From a checkpoint of a small autoregressive pixel model: soap at rate 0.0028.
Rows from block 3 of a small autoregressive pixel model, named by matrix and row number. Rows with one number belong to one neuron. Each number is 128 + 32 x the weight over its row's rms, rounded and kept within 0 to 255. All counts start at 0. Numbers have three digits each.
After each neuron's rows are labels from the 100 images, of 14976, where the neuron reaches its highest value: "strongest on" is what is common among them. Only what is clearly more common there than usual is listed. The data: stained colorectal tissue patches (NCT-CRC-HE-100K). In brackets: how many of the 100.
# fc1: MLP up (model.blocks.3.mlp.fc1.weight, 1024x256), inputs 0-255
# fc2: MLP down (model.blocks.3.mlp.fc2.weight, 256x1024, transposed), outputs 0-255

fc1.187:149140136163111118100154078178102120131129134175206191087105149135155138104131098138167138152159123100128145140077093126139104142169155165121122146100141100080170116121100157117148131103168161163113094153144157109126121126135082139134172141082185075086145174130138155123096136125111160143122076177186159108125145108241131087156152071101083117151069078165126153127119149153118143154097115057177128128149091123146156109188182109099125090078082095142129133149125131077136197109142112143166126118145147131120112136078120063157172084128117083107129082146190167098146143132147091132135090131141105144140141099103119176092086113163226115133120124142153133058083145132080153096088107144161085111108135090169162135120067068144146156108174182085201168145090132104152138061071165
fc2.187:137150076108144126116153159073155099065177103147162138168129160163175106148176121174120111101147089139137118137129107097097105097106060200138183097113098203120159119058064055095125138101160111136204117120083152137130094102126133128121068141086095097190110097147112116120160061210112152118149138135155117120119157113097091162140137162124127077137157119123105106106109144118129111121082119171158143071168169084103124184113046156110129108149144181094150105176164148129157108125162159102124187133093145132156184161109176171113151178133149091163143096132145134163124107163162108107091138101137132087070114140140116150082157173071110139153149163152138136103136127126155139132134131064155167103140152140130103145184191157139057099154128160142097070150162151135087046195153138
strongest on: tissue: lymphocytes (61)

fc1.440:124171132169107148105154170121102175110129080150130149126160153134115205167175118116103131138149149130150082121081119140127100106094159172181068162068138171118159095156142129181102136058134145118163184159105151109078063161141101122127192082148126124128095100125107089223109142141105127139147155135200137090123195151175178062137173169089110143078117095146152121090181127102094104138077077181128106102110105213136085070151109197137123093125156097153164149146098159101163128141074172155118080152169103106135126118121111123134151160123146190123108085134102183183122132133144127114154124159158110132131122075111093102168104138081124105134119149093119128086084166129140158116077087100160102124143122076058121149122070173150172096139107103127136069148061130112142140072101123
fc2.440:084066175125132178124161137164127169106099138133150156098134189117160080126055162135112185182118140090110144106129080159128146146124163174107139124140092074091114076175101135067146163111107096156102131051155152118115166149074132082149098112058127192131156152140159126099138140132123175117115129110092150100088132164143157131130146182112100145125127155136167139087111169127165133168146168142113172096138161100112139202091137122134134156046151116111153172099163086159158080200100140107061108129088168090117159111146128127115164106113104077086147171124096127110123150137130117122131132135063164154173142196130118151114158123147090187081158114117108179157137069153097116107127148146099139151145057205137103142098143103203110149089063083167082138173165089125141122149139204
strongest on: tissue: lymphocytes (54)

fc1.450:148191145115157135149136116091110200160160140172152099061152082175063188199103112138105101117135117059095154177163118123146082161137162134143102125197118088176116159105053082144148136169133066170125138128147138140197093113156113132112139175072137157109108151183096190127158132117141176152107137208102128106107119113155059154160121147113122116156105135116148136142096142095114132117091120115129121138134113150160079137114140128175090083136042154156196157104143119142168138126103155138153129147167178166139153067172162107171210208078150098143150139159135067137136109131161138120155100103129120099024162129122099091135132136077101113137168077151169114101093135129066083112118121110170119098125167157158116117103083147096107195150130151139106141122131123151128116158138109
fc2.450:132124118125185088130140144093066076137136151146161141115068148094126138093157134162136124100138187144136097093099124087179167129177091158142131143118134141173132223132096141136136174161169147126092145094126099115104170113191150122110084177155163147141144141101111172132120163146118076134173144165202124095158130186079168132146098209136132099054174086084108138105157180101125156069124136143144141156137133135151099147110124201181151100046114092087121172114151107109096152120080118114140152147158086138167157147153144180149033129165147149191092103141131139160120121097089174139104102165106135180120110113084124134092122126186089102164124127106142057173130112099136115122197101129157120152122099055158120138168158195138075099158092082115127088139077127083112110116105106
strongest on: tissue: smooth muscle (31)

fc1.140:117192058176088133096124067105136176145096156119062118090159188156075157125111118092133130152177140117107108158112108190173105144128167117211154117157125110150159164145165107122125081090141129158113109093109146147123134075115127128097128126127120104074087143082130125166103179109094093132179087099113134123191187158142117094120093121142150142063080190089134170157144141072130169165104092164089181162174153162171132133158076138115083139153090099149080116065119133120155156115106122092152141158092099136185149138142193171117095100139101076172115140145140113134089113084134148126147138124098173126111109129119090125125158094080116162134135051202146171183133164076097130146139114137140104162140102094147070156093156103100159147045140088108077156071130122111157112096094071
fc2.140:120145169095138157129144194174106103091155095113179171197157121093138125072153134129118123124049113102123131143126090107094133120114132122106122190115107151183118148121126093161156191121084109085103082077124107141109118169117141118133143103111125149153162072143122172133216073169128113153119089158157186129098114109102125107151152125107140157153206169123135096124113110132120087089121144067126083071124137102122114141075121126140108168106154140135105120117132086201124129072136120102122107110116117149124115125123120087124154130151169108102072132136091133167152189147133096125125134204045082120118082154077106088152142146152163135142132236135167094182135125049171088195145132093208184127126140190148103136143104149134088137131127162061127077169121198097100126153076104
strongest on: tissue: smooth muscle (76)

fc1.206:138147106117115087099135172106125142145188147145161151174188107143086123114156155086102071159183113118098121151141120152150096183128106085084159111161090059130117148162129130087138127107145153156128156127136121112125093147115146095086136157169138084177183169154133100203172108133118132099164087056112133117148137042160148117147079110120074150186049140136175230190153115111147127135135205147176101143173100101120098145094072116139109089109122134071132134125102074126141079086156120150073093132069154123109189096081182131108178117151132103139130149129096094139097141070090136137148159131151121130114052181153102109118097120159108139095142139145140156091152124153113151112179126146139182093093138067087143098129100175129128124145095120164198107162162156092103076106095092
fc2.206:114078138125133123106193144171097052112136138122198112098144114091085159111124161133125147146092135128127132122126106131090143121197113136208122077108182160169195156103122139142107141113182102132107121124162137114105161095144107117080087094112133176146131106124118119129179156108118153153094150167160115139123121148093133113168148119105130087149169145103120183196130108132121139217124124139109116158073080164158167134130108175192148096139140149180097109145184151141080126115123135136113157079055114108105068146122164146105163164174155146152075162127178113170173145156120178071184105135194168132137097145184079090119175147115089130138104109206109133048138138085137166131140122171155143082136111169148109112111104191086159133185145164166149122152083109194139041103164133
strongest on: tissue: lymphocytes (43); tissue: normal colon mucosa (26)

fc1.176:167198118112101099116091102151106149145110135098084120154120198119118103111182139130126138138042173149158217141153158032091116106118138142201088154139117120112088154180031044139090159091138184138108104147050102183168070096096142117119123157125148092121150120119059160137102179134154121159137139111171132113049137125165105086158113156094155108166149190110134062098139185153135134152122152131114120097145165140096111168114142119104176098132134132122156150129116119118163143060133097137134187145123099176134091114083153187149133149094109104205142106172116096090152141141162128142095109169119128137118101144181157151114079163157106151156084147129105069134119088080121142134067112091140119105118116140150114200111115118149098170124167120109158158105094139149155102137113175
fc2.176:135203139135045185032078168083166147180167145130218092108119085136164085099099133091140099111171098083128093150111087093149091060209112091142108103189128122093124126171163130158157032147128142148105156106122106086154113053135128144123141127069117126098097119169127191142093147144138161120135111151126136107095112094141148107144096116141112107129181136150109117109164126118167103111155124156156108168086118119165114172131128120110126155109108089149095116104119076130073072179122134096162137138126129118117122102146117112141091132162127202125142133162132164128142108114150124104098139031126111138107132130096144119120193129159146122119142155122085179050088131087218114075130168155142157126136137111191105128123112145156163098164097134134035072132137089155144133127150176
strongest on: tissue: lymphocytes (43); tissue: normal colon mucosa (31)

fc1.714:112116115175132069124136072085108128158213103162142130124159108103112133140137081169119100069134091156151100149158182147131140122108102140113149162140154153170095126119114103144193133171167113112135124157106169092133087139115135146139159118119110130129082179158114101087086084204134130115092140083108185137120194119111107131186118091140130148099117119159070163104118171100102085085125125201165157049142159159121154113127120107197087155084134149092094151092157111174163082142164096132139178137091109143042105078150084142121107077174067096156143151096132155112093119102127122144129170190121059185125100163150061104107118107075157204107153146083116116182144117147136140146068134073133180138150109106117119167125123147114122179120138091094090104139120075194101161159099086
fc2.714:092133118119143108082139104174074105121132075101135139111045141142116101182158136146123146099090065077115148157149070151109105158131166105145101115143153111171131148164171163157140113104127068171106156125115148129094118137144135114129112133150123115160158073119160063115170090083070099133179163130132125147084111107069124101110128112183116202103116133134125110151112099106060156090013140126141200111146105155134153091122162141155162108076116115078133114204132161115152097192159159181099111114122147141166193093098169050128074139105131109111122119082093140096144170179122138161117125101107192148089191078130112103099104137152118174176071140097118119120072151146105191133124074109108118121134088123136105130193153173090094149105090108134079157092129146123155183142164150
strongest on: tissue: lymphocytes (50); tissue: normal colon mucosa (35)

fc1.108:096139129124053089057097137126113165092164161116131158145166098117168172138107157157105124164133139097171151128082078129142155090111194132141124140115148193133118098107133161131062166185181130203143095120156125081151106073148105130081179119126145147110087103134082126121113133145130138130185148111118122159113159096161174110108091167135134129165114064156115134057128128111119175110193162085158120103104066102122103100098078162093132122111140136113051131198120151150151125101121177129096107127137132152062129108157146104051128138066095116067157130116067097118094192167085138178128115136128152185127150128112165109131101143168132128076170131097103079150052161183155115169092169102111041116074081159124110122090128123162081107146137141140140149120185088131150106116153092
fc2.108:127124114141126103159160207179120118151128096077110105135126139086080094116100117072108127129053150141112130135136137134099124132141114138105127128151090163141133110153170132124120208124166168104150164140126105121097121081107096124130148196127121133209157104117140145124143074111103124132165153104139137076095120163112141120198143104162045135063111152148116155144150128114124108090103120103122080115154092120170192107092196113160112123189133142089146081106121102132127184116080124087112117147120214112188142120135051168152160166125092119192141109134135121138107186182085092063105155164112184111123163093118158141138132116097130127138067141142088172194198154151071066073141104152147139132155219090139123116061122134126125132131123120136124197100113188163091090092085100
strongest on: tissue: smooth muscle (51)

fc1.405:066074152145165118082127159057144073158118110093161165136121177117085167095145131098096120150135116187160149080062120133105163154125152098120080161115156142069141136131085141098075104102105050101084082109128120162162130196170134127135133093106118112176107151115104153122107153191137146141093175116165138109142116165193157164204160188158117118059115123208133114137077156100098135120087135102190162123164164126096110117048170115158098152132152131095123145103121158118169159085212104130135096104146178156107206157094166141120127157118122158125137202114149150142125155153058139171132166164154162053095133114105198126111115152095146111123077142170088160141137170147142116205098138124136097136160123111171148110116141143089162119144130148112105139092104110119091125154118130
fc2.405:168129122118140097179140049144138091078153171099155098080134165111099153148184099118103110085128120115134150143067123130154115063120107143093083098171138126101081163156072149100099140123136050072121079158110126126062098147102079178171120144112133118057138117094077080041203129145148174119149106156162110137131088128091109131139114150101088137172105172141142151114137135125133141112182093115119089126147086080085102200162146124126082124124074091093091128130122196127137102104058107095135132163128125112172084109165130123140113062147168146131119119115142125128062087144128178129138093142121112118110145046105125087123065159143123168113107147148163100167203150151107121128171156087127086123145107169108109142135094138135117114159092112164198134228081100076133134149130143
strongest on: tissue: lymphocytes (50)

fc1.363:110107072168121152128105131075082163150136101176158140098095192104100090103119109171130154154178189108067185135156100117165145066109081132112139109119146121159133122110164110118109121091148138163117140159145161149160111069135101136122064134153091101136114154153175173166148095132121106119165112129131126084168180115139192076111087136140157115134114137111045128128129145174170125101051134180126154122087115155163106109085125135109148088131122137185121159085169115104144095113122212101167136156170173150168153210126171101109133112142093101206144153086125166124097030138125089127134142119134087125065087084123084121187111160144059145094154103170127103163123114110085105145111109146158088055100050106170153149081158126101134140147160144138131198079095129122147132121110108
fc2.363:119178134074148141188114127108133177115160189108106152153137065130080156155161132127110128140101127068136109152137127144161059182132211183092115171077156178148083131190106173118067145141092130138085112124146116126107130112098119095084135143101132116132095106197162105095172101151104114154135123088144110101128147099151134110105162127062167158087139095096155113160110114099134157121095113074144206097140119116145108108083077142190142177098150186123082116076171183095145120208133109165107123097127142093106150117143116132128167143151157152144138101107144127123161217117139121149148143182114153096092167135107145150155200108151156109098117122131114175164144115146196101108109110122160157098200114118152127132097185092173132154146115122072070030151154155068082168132107134
strongest on: tissue: smooth muscle (76)

fc1.498:159073105129131153151106120123121079108108140111133136158136109153222127104115128090143106151103062170138114153057077134098126098084145131173094127173062171158111129068084087159109142119182134118183185133161160105115115056148138164109205093130118171124117106148111163213105156122145141178124182155107160143137142085056141121179151130120136155115087158159140110116213113088164100080103108181120130086088075116116096112126107094043141071128161182093122119134105130151144108138091100100093133142148139135095121151108135128083158076053157092111144162110179102098130072170089120082083122160146204100129140082106168110130148097144177091101147125132090109166103135108133109151160136108094095139109160152158166138150135095160144137171189136108112170099118080078099145109113102
fc2.498:109154119150122125180126153185129139093090102174110157129188203172138109147121141115076131119133102151113113090120159137154134172164132089147129166126162133167149105128146174107110155113160144123105090090157115121112125158084146066119075162144101184128128109131142140107092158139132105051084128163073137148146138138137149135130117138176109116113148083108046128115059114178114193122143114155093152094151117055127100156107164056118081109100143143123099118172137145176178191140166153086133159096105204127142112113110000104127165161150102141148090129135110125108169159182145089189161115114097148079146135127157138203087133135080130180120117081156162164145132211126113073136151107134221136155158078124149085130152103115103113118103095164114085116120093106120083104177128138
strongest on: tissue: smooth muscle (31)

fc1.621:090071140135105128083103118148143138060133185116174174139179093108082110140174099086144091136118174125170113122133137120101161110097127095143169129183192093208140104148116100111126141140147109174136095144132087177123150112084165096118117155079077170084108179128128159135195190178164153132104086153191085093169141160119089101148150139149121163118117145107098126194127133187076170061176074138126150123152130079187148167138140148143079076109158188183112153147138101101157121093115089095132133158111168075160116090084111150146154134128145098109081062121103136132152143121148149167119134136106128128111111087165123111114184119104156111164137106109095143104159061142142145124095067180144072181144084107137132101129193155084172157103149119154128132111132103028164130158118171
fc2.621:116087130164167111137177075142151129129132148140076132119118124162098137163128135118030181179077096086048102181128119134146124112132166126096134125144143197121111168094093157117137139089095100096087098122113170151132078124086122140122107144161157085107121144174140085139145062102159075156131127159094131077099158191103078109147109202125095145131139080146107232089143121093144118078099107139156122114100169120150173101151100121114124148080047138134068071083161111108173107191112120135131057154093109200189126161159178196096091120141152106137170083127142146202089087154135116157113137176119142121120139125130141119129106162121122130109150178159135173098091150064130130107156141140146153110103112079101140140133182164123125120098082188132134069083124131134130168147101124
strongest on: tissue: lymphocytes (81)