A small autoregressive pixel model, trained from scratch.
Model: 5.54M parameters, width 256, layers 7.
Training: 14700 steps, batches of 64.
Data: 22605 training examples, 41.6 epochs.
Rows from block 3 of a small autoregressive pixel model, named by matrix and row number. Rows with one number belong to one neuron. Each number is 500 + 25 x the weight over its row's rms, rounded and kept within 0 to 999. All counts start at 0. Numbers have three digits each.
After each neuron's rows are labels from the 100 images, of 14976, where the neuron reaches its highest value: "top examples" is what is common among them. Only what is clearly more common there than usual is listed. The data: stained colorectal tissue patches (NCT-CRC-HE-100K).
# fc1: MLP up (model.blocks.3.mlp.fc1.weight, 1024x256), inputs 0-255
# fc2: MLP down (model.blocks.3.mlp.fc2.weight, 256x1024, transposed), outputs 0-255

fc1.481:483485518467514475526492461499518476466524487471510523511510515516500535469526464509484527487488478520546531499520512524522519523505471509492497552484500499525526485487512527493575468539516491485523469475526459458499497476513510512496507493508510518481566476475505468508498502525502527488466517528509516502495467496500487484470463535498480476443475472578507501509494475428512494527488475505509527516485533549523520505508490499467513513518484465474489517486516455547533544513473500464540520490509504525509498468536504497467518466534476521481507475503499505527532511542466493448478493492544516499490515517517500485493480491463514504471488540488533536478508497504518493494569513472488493505504471480511502576477539461512485501534450461509471545515499477510481475519465491
fc2.481:493470455506511523500491513523509506502534542491495525489483463456521510541505509473484474499502485518523475477557478475494458529467516529498531516518505527516470514508487475537527530521487465521504520499458530501443524502504495516518508531538493506516444526510500504496487496469516520542534514478500472526470507454501467511516492448499500514539502549485538551509499510526489507501484514516541486476519495528499478533519458477498523467500500524482492496513472508463479465525533510510461528494501518527509498539494501519503534524499484449549484527500491515492512489461446539461519448490472507446526478432512502551486474478552492462516496484505501526494469526481484490519480508516520538480516557490496538495505471504522498454482522476493507476489498491455499560487520539
top examples: tissue: tumour epithelium

fc1.52:482520483532509516481546491530549515477479474513485490553500517497516517501485465471523481477540499508501508470487496483478470473505473563518529517531517491522466486510487516479511495511506490542490540499479485521507535556518506522501556538530509506454494527508527509478459502502519539517456488480485499509463507512475532480514468527534485532554492540513537525511514509488494485491495468560488531491498466504490479498517534507526485508526526490496485474463530502464525537515500511469470495522427473503493518532530471487517506523468524515526517490509479457509480498523492512502482492540491500503484516521527489477508527485478503528477443482517490546556494540507495549526532496550523478495469541569493503469513563522523524499516492465473487510502503473502510452466516495
fc2.52:508493481499502507482433498472541563466466507497513509479517475540529475489489488504489521546511502487536518533529495475473505495483479507489528476504485531445478478471527528498475466505463516462475499527478498453517509503488477536506459473517472508486498490483497512510503462529480488501473553510491515475521470467514480535504496473461496495499522493531495488523518522493502489442526520483499452517501505469517517534514506495552502493493471466558519519476465510485460482500486493528552504519522492489468502480493484469492489507501496516478508515507526514528509516492486571514504534471473493431484489528473506501538453568568522488475515517535487543491524498524527492450522522546472482513502498542524497524516520516528521489539462478477467523466508522497528484498519483
top examples: tissue: normal colon mucosa; tissue: mucus

fc1.644:517475456500485500475488540515491462458512484479478487506513523516485512504497530527502502483504486500525511482533483556497473495540457527504510499458456508506478466510465511524493463525469519544516522521458450488526480542459476464456446489476494501519503482500509468508492524508504495465570535537497517488472465495518497512513533470485487508505499483513541480482483529494485517479505521475481545473518532510519476471531494519469514500495491536509489499499515482449526487516489473480534462549514551453531501526502499476497524555513461498459482521474502498481475478510505546507477518522469492487508505452512452503484546489527519533535483485516461512520470545493486503530547532487466467521497456520550505472503492487484445507511524496487536552490516509472511509492515508
fc2.644:482486487501478502542493496470489481520488504516500491491487469454513492542474472500501508515503474520474472507480405514504474549509509473541530485511524502497491542490516508490523470493506522477503486485482503508513491493545496497465490526497482498513500532506508525496455457510564536477529460500512549514539507505504519510467510530525515493524485463506559503463519469510487493523512455502446514522491471530463496514432484480506483504492462468498511560503543484549476489471506477475488485488518546483483463531523481533496508516490499495557494511495499498460509520476504469497534475459534477460510462515473525486494481556469518525488499526524503479507488506466485510500475473490513494500478534513474488513494549543474530495479432507480519489544509494539515545526505523
top examples: tissue: smooth muscle; tissue: debris

fc1.355:494516545520477522501465520481507448496550507483479487506497498500483500508502495512476468493499461506532508485455526495474529477481522491470473508502508497506513471511534484560522488494484507518491452538497515547499461528535477496507476487526492509458514509519507506523501480484453506476505540503471422503480500495483531539468526495494560518540513449492510515521503486529484509491506476509498480498525491504573499526483492454532486507464502492507517476482481551489532490497457494480488475505513537482447512539492541554500485541475475513521563506448503497524511482463487508525537485511500519500510534508533488465513558524478493502520511476516512492492505477486498562466535469493557510533506511486463557468523469483488540481506508521508499475459476503510516524496511483
fc2.355:530491519536505491518521533466480509501526491546493534510468480504525479508485525469500507502460555523535518498510457523494478483504516473500535475494459504516492573527494469510499501506513522481497475504512564477506508534524474477515518527476491506512509553523506521518532469486495458538507506481489532513484514549512492495512489502511520530483435461520486485526531493502513472485559553543462483470476498468454509498495503522503455472547506485498528491522523498515528508518476499477512484484465490516461478505514474487512523505506472514515476501475486485511532506491534486512498479497468550487488449458505476544513491443494486552498490487512496516501493480499496498500493491515506499463476481457527563545498550582530489525462500523527462515456500521500482492524477493
top examples: tissue: smooth muscle

fc1.649:443507529498511546508517504485525498536520501485498482477533506451475450514554467514552512511530459488512466489467517507517522512540519503442484530500514491486496525456554472474525517495478553492500510506541516506532515468532528472496482471480487488483509486524477485495520492503500516498524531499515505503513486478546503505483534488476505532522511464499506529506486521518518487516530479542488507461478470455479507497510458490490493537474522481496463459505532491470525489509478479462514456489487523494505559480491491537528493490542476497491526445521497506524498496519510527506484421497522522541500462536471481507536505485538510484461499534500489474481465452528432516538521490480471480508504485475509502469496498459488491515519509498505534561486445498513502515476516487
fc2.649:510480506511519462538529457481455488509493527505520507513499487563531560502533487509449511439489519484482523537500470490524525490483497507506484509532521481512477498482526501517509473515459477535539514532521538508473486462474463505498508502491492516521468549434499530520463518459524500475506492531508501517453496518474502484483474546543527535507472510522497511507470444473496487518493500505501541540465507505514490478503505502505512496486468480450475517475481494540523465475481516510537508528513515546495474511515500472489470488498480510469482500486528511468519508491477529494496515532529494496519455475491510545449482523485515520533470547445486499522482506493537459478488489527536468521488483462478508487486511518502515479540476451509479414481515517478518482511520498
top examples: tissue: smooth muscle

fc1.323:504510494536495532483523497526515508506474474545468504502482521494504535523504465559511512458466450505474477516517489492507464503497490494533541527468507504486476495485479522530509503506521472497474466484522512481465508514505555480461487520492487511504568512485494516468459515491462543459480487525504501543505467485546481511531460501499468501514529500529476513470503561542494515443464521547536481493478493466510504499480520506495490502520512484525506476452478467522524535499493480480518505504514469495495497509513487474515450564470505471476517494553545477469497484472510445497517511487507497462509517466535476462507468484467493474517464446511524514463511532494478486500468473446486555506503501482544503523490530502500518525540500524527517540487519516497516528479525507
fc2.323:512505475486504503505527485481476454503502542443504498478466504499490482501516517467479501523513553502517488523529501548510492527501496472485527520571497478514523518519526505504534471505516475491451500519491455508481482469544486473514556478466499486496471468504500504488519482433514495485506499511548496522501449503487502495474545510461499518477501506461529512511492524541493499520507490551476555528519486526516498485533491536517514472521522519491524532487482479505512522479508501530491467502503546481456558468495513519452533480497479514516524532489470489468483499486503463509504457484525497510505468574470533483505570481481504446491508497526481539566500510473472519488463517489494473499481524526511509509494496491504466533553487515461541495480487535511493526528497519
top examples: tissue: tumour epithelium

fc1.739:475503473531505470490486495510462492472474496496497484482474493483497535526469492511519505479492507492492492488483430525472490527480469563493449550544510524462524544475521519497533482524497493489509485540484549475528466512512494487491491494503469435503491497468513517500491463496473515465518506489511519518454493476529477523504513551516493485488535531522503473472492450487545471510480457505540521480495495551517513516465465476494500498568480489565473429493515442490526515477514516505511554524518485502488500541520543506461481495526505522509487531486511526484500506488465510489517472457532562496479480468520513446508526449489536515516464497496480512492511516521490502481491554504479478535520490470505498513526518497511519495528516521514495490511521495514496534492473496
fc2.739:552518529476503475484494517500493469475482535509463477494489489517453528465512517484485487484513476479504481503467516483479542529536466520519475464494469470504513467498502517512480540498491523452531520500467489482511523521505518535447531515477516478494511461482468471503485519484473539509503498515526517487513498500479551478549525466520454483498468509469541533506466486513530501517533476516493498476498513513522507485491491473498497532483571496502509516550501520482493509483496476472462508456517504463510472448441484541513500534494522502491537510556447514494494460510508516500509514494520457493507452517487530531449463530462512495464527552503565511458507496497509492514506511514499512477462501472474511493507475501506530508519488478552494488482530462487548516501479442
top examples: tissue: normal colon mucosa

fc1.276:504494519518471432535509489463528433537536485494488521513535534481483476546488508503522521466529499507491476482478526521495472493466489507491516519496492473501480544502485505559514472495483501526493425501519503481481520523503519510453513483528489532505498445487523502491520499502473522487454499519464534491458516494514511534504524491498518497552537542518487488510474468498522473511509480516500498499557496550525486547507484532499522486448500501481503483510491518521532489528504466480524504548513513487525505469544526531478491511521525527552496511496471488509514512494458523489518492469476527510503553494475470461510545515478492500525486493504542489491497507481452511490450514452571475470513460503466486475483461469496495470495531500505475510497516502487487461494485558
fc2.276:483522494460478462448522472463488473510498487480524495511501503508516515456493478477525479533485490487526463556482511526531508446512503501519511552495509516499516503495506510501493505504510483462494539447493487503499496529474464496518525537477499473555492522515487458508519489512464504475494540446514497513510457521427455475500457478498465494533514468483512478488527494493510499537521499531518468473526489450499485457493481466496493501521520493506508477546536476509530547484474519515481480523510506552502511490501477488531492469497455507530491487480494486529505546491523478557513550467509523461508482528527524503535472493498496506494466494526501499504573513477504527461484514474482484466494518460496522527469545523543515507517485508523563482482506495561497497519493520
top examples: tissue: smooth muscle

fc1.756:496496522543516529545495525523487544499430488447495493506473528500484536487552479525514519515512494499488499503548529496557516469520535467490472475509527525447451514550471476496486509509523541472516499476517508457521511510501484518415502500505507517511497468495501484487496513509463429523510495474505509466516480482506498497480460504477535526503491440486506472481521513491490483501524487527479456477501497507503460521488468502469514483480502506514466532463519502474525506500521523487484518528570491489560498482511464455501435528470474550489492534518489540500500538483448506481506530526534508497475483491505504504497504516492468463488457522499533504477513498540529501486493511476516508510500477509545468498510529518513503496475499532486483532492517526467494449501496496
fc2.756:476519491568488490513458504519531514504544521483476457449496505550456506445518506479512494515493554480512518492519493477466489506511516523472494541476423463490482484526528500494443528484483496555485497539529485512517464517502517435499482469497506520491490470533486485507488479490508515489493509494540480554500501519524493488486540510516521492510498540514494518561523517470519505498461516488474493487485498499507481477491456501467484516521500535507555485484494487530465505495473505509520498499500471495472530509546501501460524504493491524491481514512465499508492501481529514494476501458506550516532533478451452508469456463511496499536524519489517483533464443542541523490522462541505497511507444468486521522501523469484505533514474506473493508506546467488501475520492504
top examples: tissue: tumour epithelium; tissue: normal colon mucosa

fc1.603:532450461475490480516521535495532549500496494483504486467463478554485496468475541526485530488489490485493480513515491495553501504491447499474513512521512489468494479514499468555517501470479524476487514517486498486541488500526519490483531458500482531496518502527527542497480519483484512479486475486511566490523470514500521503507527467492501499491507479485518449500514499485504525474493519501536482484474509443525466501556443456497502513527505503488499532509472486512508495513491478484511454450496504542469512521498525508495449510481527531532500514519497479512470546494459462460437495518517522525493488457507493473441500520498504510447494488509463527485466517477479506496512487504480509450504438523487492498536570502494524500512462490518525546497450457482504474492529509
fc2.603:502532480479497481512441480495469525460452498533514532515495496471490533507493470485522515469505537521475466517491506484502529455483537453528562494503505531465506477498503503484477495559513478494536487532519462544509545501486560484534511496480482498538464525472509473513501511498537487509498504529477474493530506540512542507505502509505533496531482504497520481491477497513504467503472512474481495490525483545455548486477532507514529457472490467492511475497499502528507490476528479473537496581491493495505492522506452537493490506513474505520501512504477486523506540512484495478514489521540477514501495523494529494508441536475500506499440517514537468537465480488562504490473510478447505514500532496472527510510538489485475463475532476463494450522516448500538497492492484
top examples: tissue: smooth muscle

fc1.87:503536500507496491513502510475509454514487504492484519505493504527504487528458485500487519535466546487502491500489506541491533523492428506485490506536471553519519491521508487551513504531493488527525445527487434515484455531509499522478515499466463488454539485514500507516524465464513499483494465473520502487528511496490511465517534486525466533513466496465522551496506489536475518506526500496487520559525485484506466430481422552489484506540533505493492526448503511465540467471500514517472494545504498524471508465511540486518482505480510502477498494536468496482498460461504478491512458503510468491528512495535482511487521499495523516487506492546489508499507557511516541531468479500514501480518527477504493501500473471499501489502500441520520470524522473465479478516536448
fc2.87:504442492503478495511486523483503484494496487452469490506458493465540477461496497491547506513492489450500504480488505509552545537504461506509550460506508466476468506498499527470514488499494506450505536521475512521517548489538482485435498465496518483506505520479494480478550534503517532531511491478521487523504485466482501489481511526513551515463510522458471477517510536506494451503511486525529533524483509492526515499459488509488484498454545465459520483495539481495533480528461488485483509480514471459488508494484478485502528508544494493469554509452483472504475527476529487495475499512487494456491515463524484525472508473528517501550466468450457463445486528511526474474519476520499527498513526537543497482488527525498484472478496488520459519472525482519521465499494523
top examples: tissue: mucus

fc1.305:478504513493517509515526502537511519519529482514504514492501501516473515541516534461476499517457468496520547535457516482480492497546518458505528510506567500505547467525488491483518464526490486491528516553509499499525520498517485502479536504534531515486538516550482478452549471519486487491497541495452520529495530477514499466525474485511522501510489503529500504478513549512515532473497488478492494498535516505519499522462518484489503510510456506532483519465559502517528509489485508522488486475531451482517481504470485535507509524486456492423481508493507563465485457466510552458516528522503492522477514447496461484503503502505513506509501509487498479491520491514475509532518492480405499506480487505482474505435497490517533487494491494509526504512457451543509500493528537
fc2.305:486514448514506496488475511523527440442489531485509526533462513502495517514486491504506475505511510480470527542496489522513511448459516498554491511513479479502441488494496488487493428566518498497476501496480481498511439476522530520443491528475486479490502473503532499476506508516513510500490494495477476513514525531504473525503505506493507465467460513454495538479470521524512512512492470520549483467516507458497519480497504527492484485521526498497493506501481515526480500558503464481450499491499490487504513477518509521534502475497449498489494527479452512483460509560499501469499485490460482462543516496500454533502557497458498477509522498466519517453534519514519472483463506538467508497504480529542524553504498510475481505508499508527514498551527502476490571533477477
top examples: tissue: normal colon mucosa